From a checkpoint of a small multi-label audio tagger: adamw at rate 0.0028.
Rows from block 12, named by matrix and row number. Each number is 500 + 40 x the weight over the matrix's rms, rounded and kept within 0 to 999. All counts start at 0. Numbers have three digits each.
# convs0: expand pointwise conv (model.blocks.12.convs.0.weight, 800x200x1), inputs 100-199
convs0.679:469529466501507501453520490506529493441472567498473488516494540445525462492496479515498513508490504512470540514562510469504510505479476497521465496497507445497496521522552520502478475493534483522482525526515539517485506501523518519483477501471469514529519566559442506543509496506509485506462485532500
convs0.680:491532511566474507486488519535534503460492517486528496465488553490419481504494511561497533549499530451521473484519505515525487456485503481507439517576497521515515462507526503484492510482527492483435497480477453538539457482505508477507488545514504512458519486476477485520507416552501549494470521521476
convs0.681:471432523554500500477560489507512493445504497533556523483453467479516521489509491507467451489486412468456541469547509510487471480507454513546534507489495446557461497567491513494505443532533506523496482511513592504522519507506570557506545560455468512544477453559483487579486508534447476470523485552507
convs0.682:462460526487498505481492498511494528503494488531484500515504468468484513490550502517523518410538513481483517505503475541455489450524482485501491468513470458488492493474526496491443505538481470529455524531529520541513522469487466529484529509545567454434491543482535472466460480488466536509540562473482
convs0.683:585474485519387536487461542503530577422478554522502471492506453556451482538499452521514432514472454498529500415496513610562518561505495510481548399588476517533556466551468469499454549552508479442560436462460468541494542458521473512437500480452550488595505444545515469467470459555521501435481503537542
convs0.684:474523500491513543494544476520533480499530501556478515509512533501522509527483483509477477465488492512484453480513512469491504453512523508510500506521501472465522530517494533495523494494563537459476470542527492482478454490495509458546501563520498496504493502474456512455540460491523451489493521479491
convs0.685:534526522484497425482493468476452489518511485567495549491482522482526477508474484532469520495497536483444504492534478497491513452525505499531455521487475527483506492468498507497487510471495511507543505536538477522486525473498482527540550504470509522477531522502489503504569487499502479450428556491490
convs0.686:603382540379399476484538520416519407443497439576475442581526539530489586390469552471461554486519585596492537517458554433481611471623406521437483526462524463452486492402513510534448487521312524563546491478445414505481594484500373585548583587507482435542465510401644569649602516568489497480499533448568
convs0.687:508511522523452459487488525540470511528539462567539446490478482506578515528500463492532472550504537495507534540394566477514562469535448536504544472528546542533558488473476425554471519529536469555519452512548524413522491537471525517503506546512469420560502539516478486466506494531552467447461542480437
convs0.688:470555511526497537497459511498502510564561531455558508513494434514508475530487525509508495493483510445533522552519475562549470528492537416476540487498465544459532480542477457473524512528479534473471566471518537517481498513480533468457440472452501529556455465571465510480533509527470528457530523560522
convs0.689:501518468472517527463471539494449560493497534545460496501448559454477565502502476464454487516509450537459504464521533487537406446441541505529504522506425526469540521517468509535593452472566469547467480482535505605428497516514504462497451479476553525538571457471503515497510562530472574506482431506482
convs0.690:421452462425513584475466417482510437483534418493470542511560492462580490489463474572543551582544497487548494576521504484505517515428459443530506500562419425516434530505532470532576491402456479537527510510361552552437522493524478572535473544486540559473499558541359548493452548514536548495499525466573
convs0.691:487560458473523520540529500525452431495532458511542448440520465512533466454535541487496511424525532484465511495470492472433520482487499496480535449550563519490521503498473450516521500506506484486444513492525510486552507491452514526451513418540473524444400498472522473517509441480486533485455517502493
convs0.692:484531532472491503529520545515499484460481484510482500544484496421479462509468495493502489521498509468506441507564488494532555460495476530527451504503478508455496522481566485503554507508492486428482504513513447503507469497479486486513458509528506545483500512489479488485548502450491471495513543528499
convs0.693:474458470494454459560544497508417472470508473495480505529480519476494522460555540510532523492510499560494495500527498487452516488507506495515480493524436463450519512468540538543504527465552446548534512537593514501487508510518512493501516460519463406473557471484452524487525505482474488493446456534540
convs0.694:553554464513542556532499497508494543480495490513516511486453518508535553510516476487469516482516488472495490481489472515479495466515486480506518491477464513494550479576422479434505501510533449440505455466539542496546499484452445524481512527502491465491478492479512480511523545504460539539521466518488
convs0.695:475496523540518493489551532551507475599498422486504475552481518515436532442484503521483462438480460499496469534479566490493465471533539498479511526487509522489523499596434500544523515474529449480428502499441498534496470428472513452468435487497497526508481492474564538521530569492522524538566527467513
convs0.696:466446479479400442534528504498520521442436491483477547538529490485513533546452501447500495516438490536558543460512514524490451479505452452522460529534491475514501411507424458484481509486504419468509518412466584494525468481599516566464588576511461489539469516557473459548502495452458507470558484499539
convs0.697:504450578550554593413375495481579389540455395493494490475509598486479486410446459567555402569584489491490532404602610615518547573565534558495396418418531447476434509371509385490426461365526456410590507485502487511565612498419450593386408465495530448413444545544525575331383600522611471510560497499477
convs0.698:421598494493574456480459488480412485576546516450528492469511450483483503486466543494463519444543415514497475533519504426470497508493473585486499467452502512506474502524530540470568417578526555482455540512467481500501472512471518516481440488423435556474471478482532489540485551523467496527522495601513
convs0.699:497460492493503544561382492540473588563498436516571516384505471473482426447424567480416466486504463526543565468495471554498579519524502479457535516448569500507469464482497534470496503482469526502558518571449492600511559515527486508452475468478495479564489569517565529477508547488486405513477493469481
convs0.700:473436453518416503554521496492531482451528508493484555508541453420548507588506529425565595504465527484458505509541491497489481421587512489493493503544517504493535461494474469527477502456534465480519562513466533475500464512522530493508550522504480466495542601539502538503507531508481531482503419467495
convs0.701:465485483497510472485517482477508477512503445552480518487465491499496528510520495463480461527498562536513494501489503564541480528431500523567499510535465470451529531453541490528513553497494511529528464462554520474456507499467430519507542495457552493500554490474471539477553466485456487514452576473533
convs0.702:495550495453556508564515475491473490478442498467467526505456497519479495477487483487512471487500476509505488488506535505470551497499504516452429538555512515479488446540504476483497440558475540511490454534507470507452431481482535436494538492547501530481538523503498496489464430464478473515488494454518
convs0.703:502541512456469520472481506467454501535510534506512533510493410509504570504588502465468494513559492470485490545500504481444530476491510502483532443549424477530485390511491463503472439461481518500500511509534479449469505516483493426533499459502465487498570493549495517491528512479481586487542513456523
convs0.704:435579440556448549472497577463491416608479523540520537608509542502482454508489536344466569479466501494530443472514467507449478463549573477492484499442518466499515446416483468525577403503525458514465491409500483468433529462457476475530433525493387461496441486477483494570466558496477532526561552437522
convs0.705:490521569496520521520481555472549461535466513499512526506540512472504532483466501482496480482511479474518482484511519486426499498491486546464480529534536496471527494514545454505540517475511532477444465506477488521507496517530580488467493471482491533492521491528492477506452493512505496499550482476490
convs0.706:505492556581481503423447520514493458454541497481511524553486478468545421516505462466459515507543534488495539480491521485525506537509530526485564518484524472486429531516517430485509477504497477525484508454459476507504469495466462471534435545589594575503534483493532494487436533456521470519487477450502
convs0.707:525527474507479470463510499538504503481430487529427477574509491531496532473498473499449545487499509522491478453488554499504524535510548515540525521511495507479516536468531506503525460463510511485498461466464482475475451498486544489528514530480474487483528504473489479515503494476536495496532513498452