{
  "gain_aug_db": 10,
  "noise_aug": 0.002,
  "hidden_act": "silu",
  "depths": [5, 5, 5],
  "num_labels": 36,
  "final_lr_fraction": 0.01
}
Rows from block 7, named by matrix and row number. Each number is 200 + 20 x the weight over the matrix's rms, rounded and kept within 0 to 999. All counts start at 0.
# convs2: project pointwise conv (model.blocks.7.convs.2.weight, 160x640x1), inputs 160-319
convs2.14,179,174,237,200,222,157,198,202,216,198,215,234,242,218,200,206,207,214,203,198,197,178,204,188,198,220,199,203,220,209,184,226,197,150,192,216,205,187,180,182,175,189,161,208,204,173,193,231,200,236,232,249,241,188,209,220,243,189,207,180,180,177,191,223,217,236,172,249,202,185,229,209,250,198,182,191,164,210,208,167,195,199,209,198,244,239,229,203,193,208,226,244,191,250,202,225,242,173,178,236,189,195,227,203,208,195,229,180,158,227,179,198,201,188,215,228,191,214,220,210,226,176,167,210,193,208,169,151,201,165,210,197,233,201,239,172,154,176,202,175,197,188,183,206,227,177,193,224,198,223,180,217,218,205,196,162,189,202,213,257
convs2.15,197,161,173,189,225,218,207,233,235,208,203,201,228,244,208,230,230,225,184,211,234,221,174,213,177,200,207,204,185,181,167,207,222,198,217,220,201,223,208,234,207,230,197,188,196,205,196,190,212,209,186,196,206,214,164,221,204,209,169,261,206,194,181,224,179,200,221,188,205,152,170,208,211,200,197,181,178,232,195,179,251,209,208,223,244,199,201,190,197,186,211,240,190,190,217,242,222,226,198,221,240,192,210,212,227,246,197,238,232,214,170,220,216,159,241,193,217,196,200,176,195,168,217,212,192,197,207,213,245,186,216,196,185,198,222,219,206,217,191,188,214,179,196,184,249,225,225,225,225,240,227,187,275,196,179,222,193,178,227,198
convs2.16,210,187,186,212,196,182,212,180,163,224,208,185,197,171,200,191,195,214,171,204,185,194,191,165,184,193,183,222,204,212,206,204,197,189,180,192,138,208,201,166,207,166,196,203,213,184,203,220,192,204,210,168,189,212,196,219,203,221,179,202,193,203,217,196,212,202,194,182,182,222,187,239,183,175,182,245,214,168,247,200,186,188,184,208,166,187,195,170,200,201,169,202,211,206,215,185,174,195,174,185,169,210,174,183,203,187,222,194,183,187,236,191,195,200,164,180,182,200,150,225,214,198,204,192,241,210,183,180,195,174,189,178,200,203,204,207,177,182,202,216,183,215,179,188,171,206,170,214,168,196,166,212,169,183,192,186,184,199,165,200
convs2.17,229,177,230,231,201,250,271,204,206,206,211,208,214,191,210,217,195,201,229,180,228,231,211,183,225,180,216,244,248,177,191,184,207,210,208,203,179,204,194,211,196,198,180,235,213,183,196,204,207,207,189,185,198,183,191,189,200,196,184,238,214,206,193,204,215,202,231,206,176,207,223,185,173,205,210,253,228,215,254,228,134,206,197,164,228,193,240,213,175,222,198,204,207,231,210,224,184,226,174,219,238,210,217,209,218,285,183,176,195,228,171,216,169,169,218,240,202,223,189,241,213,173,183,175,180,217,136,155,216,194,185,204,214,153,239,148,215,195,192,204,236,210,177,200,157,206,201,208,234,195,214,231,212,208,191,252,188,170,212,194
convs2.18,222,191,180,201,205,180,170,186,209,211,232,211,204,189,176,188,194,218,198,215,184,138,195,227,200,229,199,201,182,217,189,206,200,231,185,199,209,185,222,223,188,175,162,179,183,198,222,207,219,199,214,236,185,139,212,180,192,186,203,223,205,199,213,187,201,198,154,204,219,224,176,187,221,179,235,244,198,196,231,181,197,220,201,233,220,199,206,196,192,185,207,176,221,195,185,157,204,187,172,171,181,213,181,211,198,192,209,217,165,216,180,205,207,219,170,222,213,171,221,189,205,200,178,192,204,184,232,187,183,229,203,214,218,233,211,218,209,209,220,187,200,190,192,196,218,176,199,220,224,202,224,196,214,224,210,196,201,199,205,209
convs2.19,222,170,208,204,225,223,206,198,213,182,198,192,209,249,204,198,197,216,199,213,191,204,189,240,212,200,199,208,207,213,200,229,236,193,177,206,214,191,226,216,234,215,248,221,222,214,219,172,202,181,183,160,211,190,178,187,210,217,239,208,212,178,203,193,242,207,223,221,193,162,203,199,196,225,212,216,199,207,216,192,181,235,232,238,200,234,206,200,178,175,213,220,187,197,196,206,191,210,186,201,208,201,191,192,215,201,178,209,190,204,175,240,194,172,226,200,237,233,216,179,148,178,210,237,184,207,174,189,207,170,195,215,167,205,222,183,217,192,179,188,232,182,191,202,214,188,204,202,230,195,208,181,202,227,205,221,216,176,216,220
convs2.20,179,193,226,238,203,206,221,221,240,189,177,205,236,238,167,218,195,202,225,218,239,191,194,209,224,217,213,218,193,192,214,227,218,196,198,229,213,212,229,202,200,216,206,221,198,225,175,216,212,225,214,184,196,222,200,184,181,206,225,234,211,171,196,199,197,195,203,193,190,173,213,204,210,203,208,172,219,179,221,193,165,198,215,200,205,210,204,172,205,192,239,217,236,222,189,193,233,223,186,202,207,211,238,198,207,187,180,211,197,239,174,226,225,196,195,205,223,206,210,195,217,181,218,217,173,175,185,206,218,189,211,210,217,224,218,169,217,180,203,168,207,189,182,202,214,170,190,183,221,216,205,207,219,213,218,232,229,210,215,235
convs2.21,200,197,208,189,177,185,202,183,192,224,192,171,177,168,203,183,192,197,199,201,190,200,232,180,179,212,187,198,206,209,190,173,202,199,194,152,161,198,196,209,194,194,231,191,209,188,208,194,174,214,191,221,220,174,224,189,203,207,196,259,186,224,185,189,185,220,175,172,189,170,226,215,206,213,181,179,198,192,194,204,216,196,163,183,228,162,215,182,234,174,189,186,166,178,168,192,240,171,202,210,186,208,210,184,179,223,213,179,175,216,230,194,192,212,178,204,170,164,218,229,271,199,204,185,219,151,206,176,193,200,191,214,184,207,234,207,207,145,154,219,203,186,231,205,207,207,221,173,194,184,181,183,188,182,183,161,189,216,213,207
convs2.22,178,197,232,215,216,248,191,198,193,199,193,226,240,189,195,243,220,206,223,204,238,202,209,239,218,208,189,234,191,206,211,206,210,205,212,219,241,244,203,201,182,196,208,230,209,243,200,217,196,209,188,220,222,185,194,195,210,181,208,176,215,202,173,221,207,222,200,231,240,183,213,159,208,198,200,219,215,216,199,178,236,233,219,217,231,199,205,210,180,198,219,232,156,190,203,222,205,189,197,220,208,228,211,224,198,207,198,195,234,209,194,258,224,167,230,194,214,187,209,140,202,197,207,230,159,174,187,172,198,216,220,275,209,213,198,181,199,180,188,185,194,194,203,209,215,198,180,193,223,199,205,227,218,218,202,192,238,201,216,233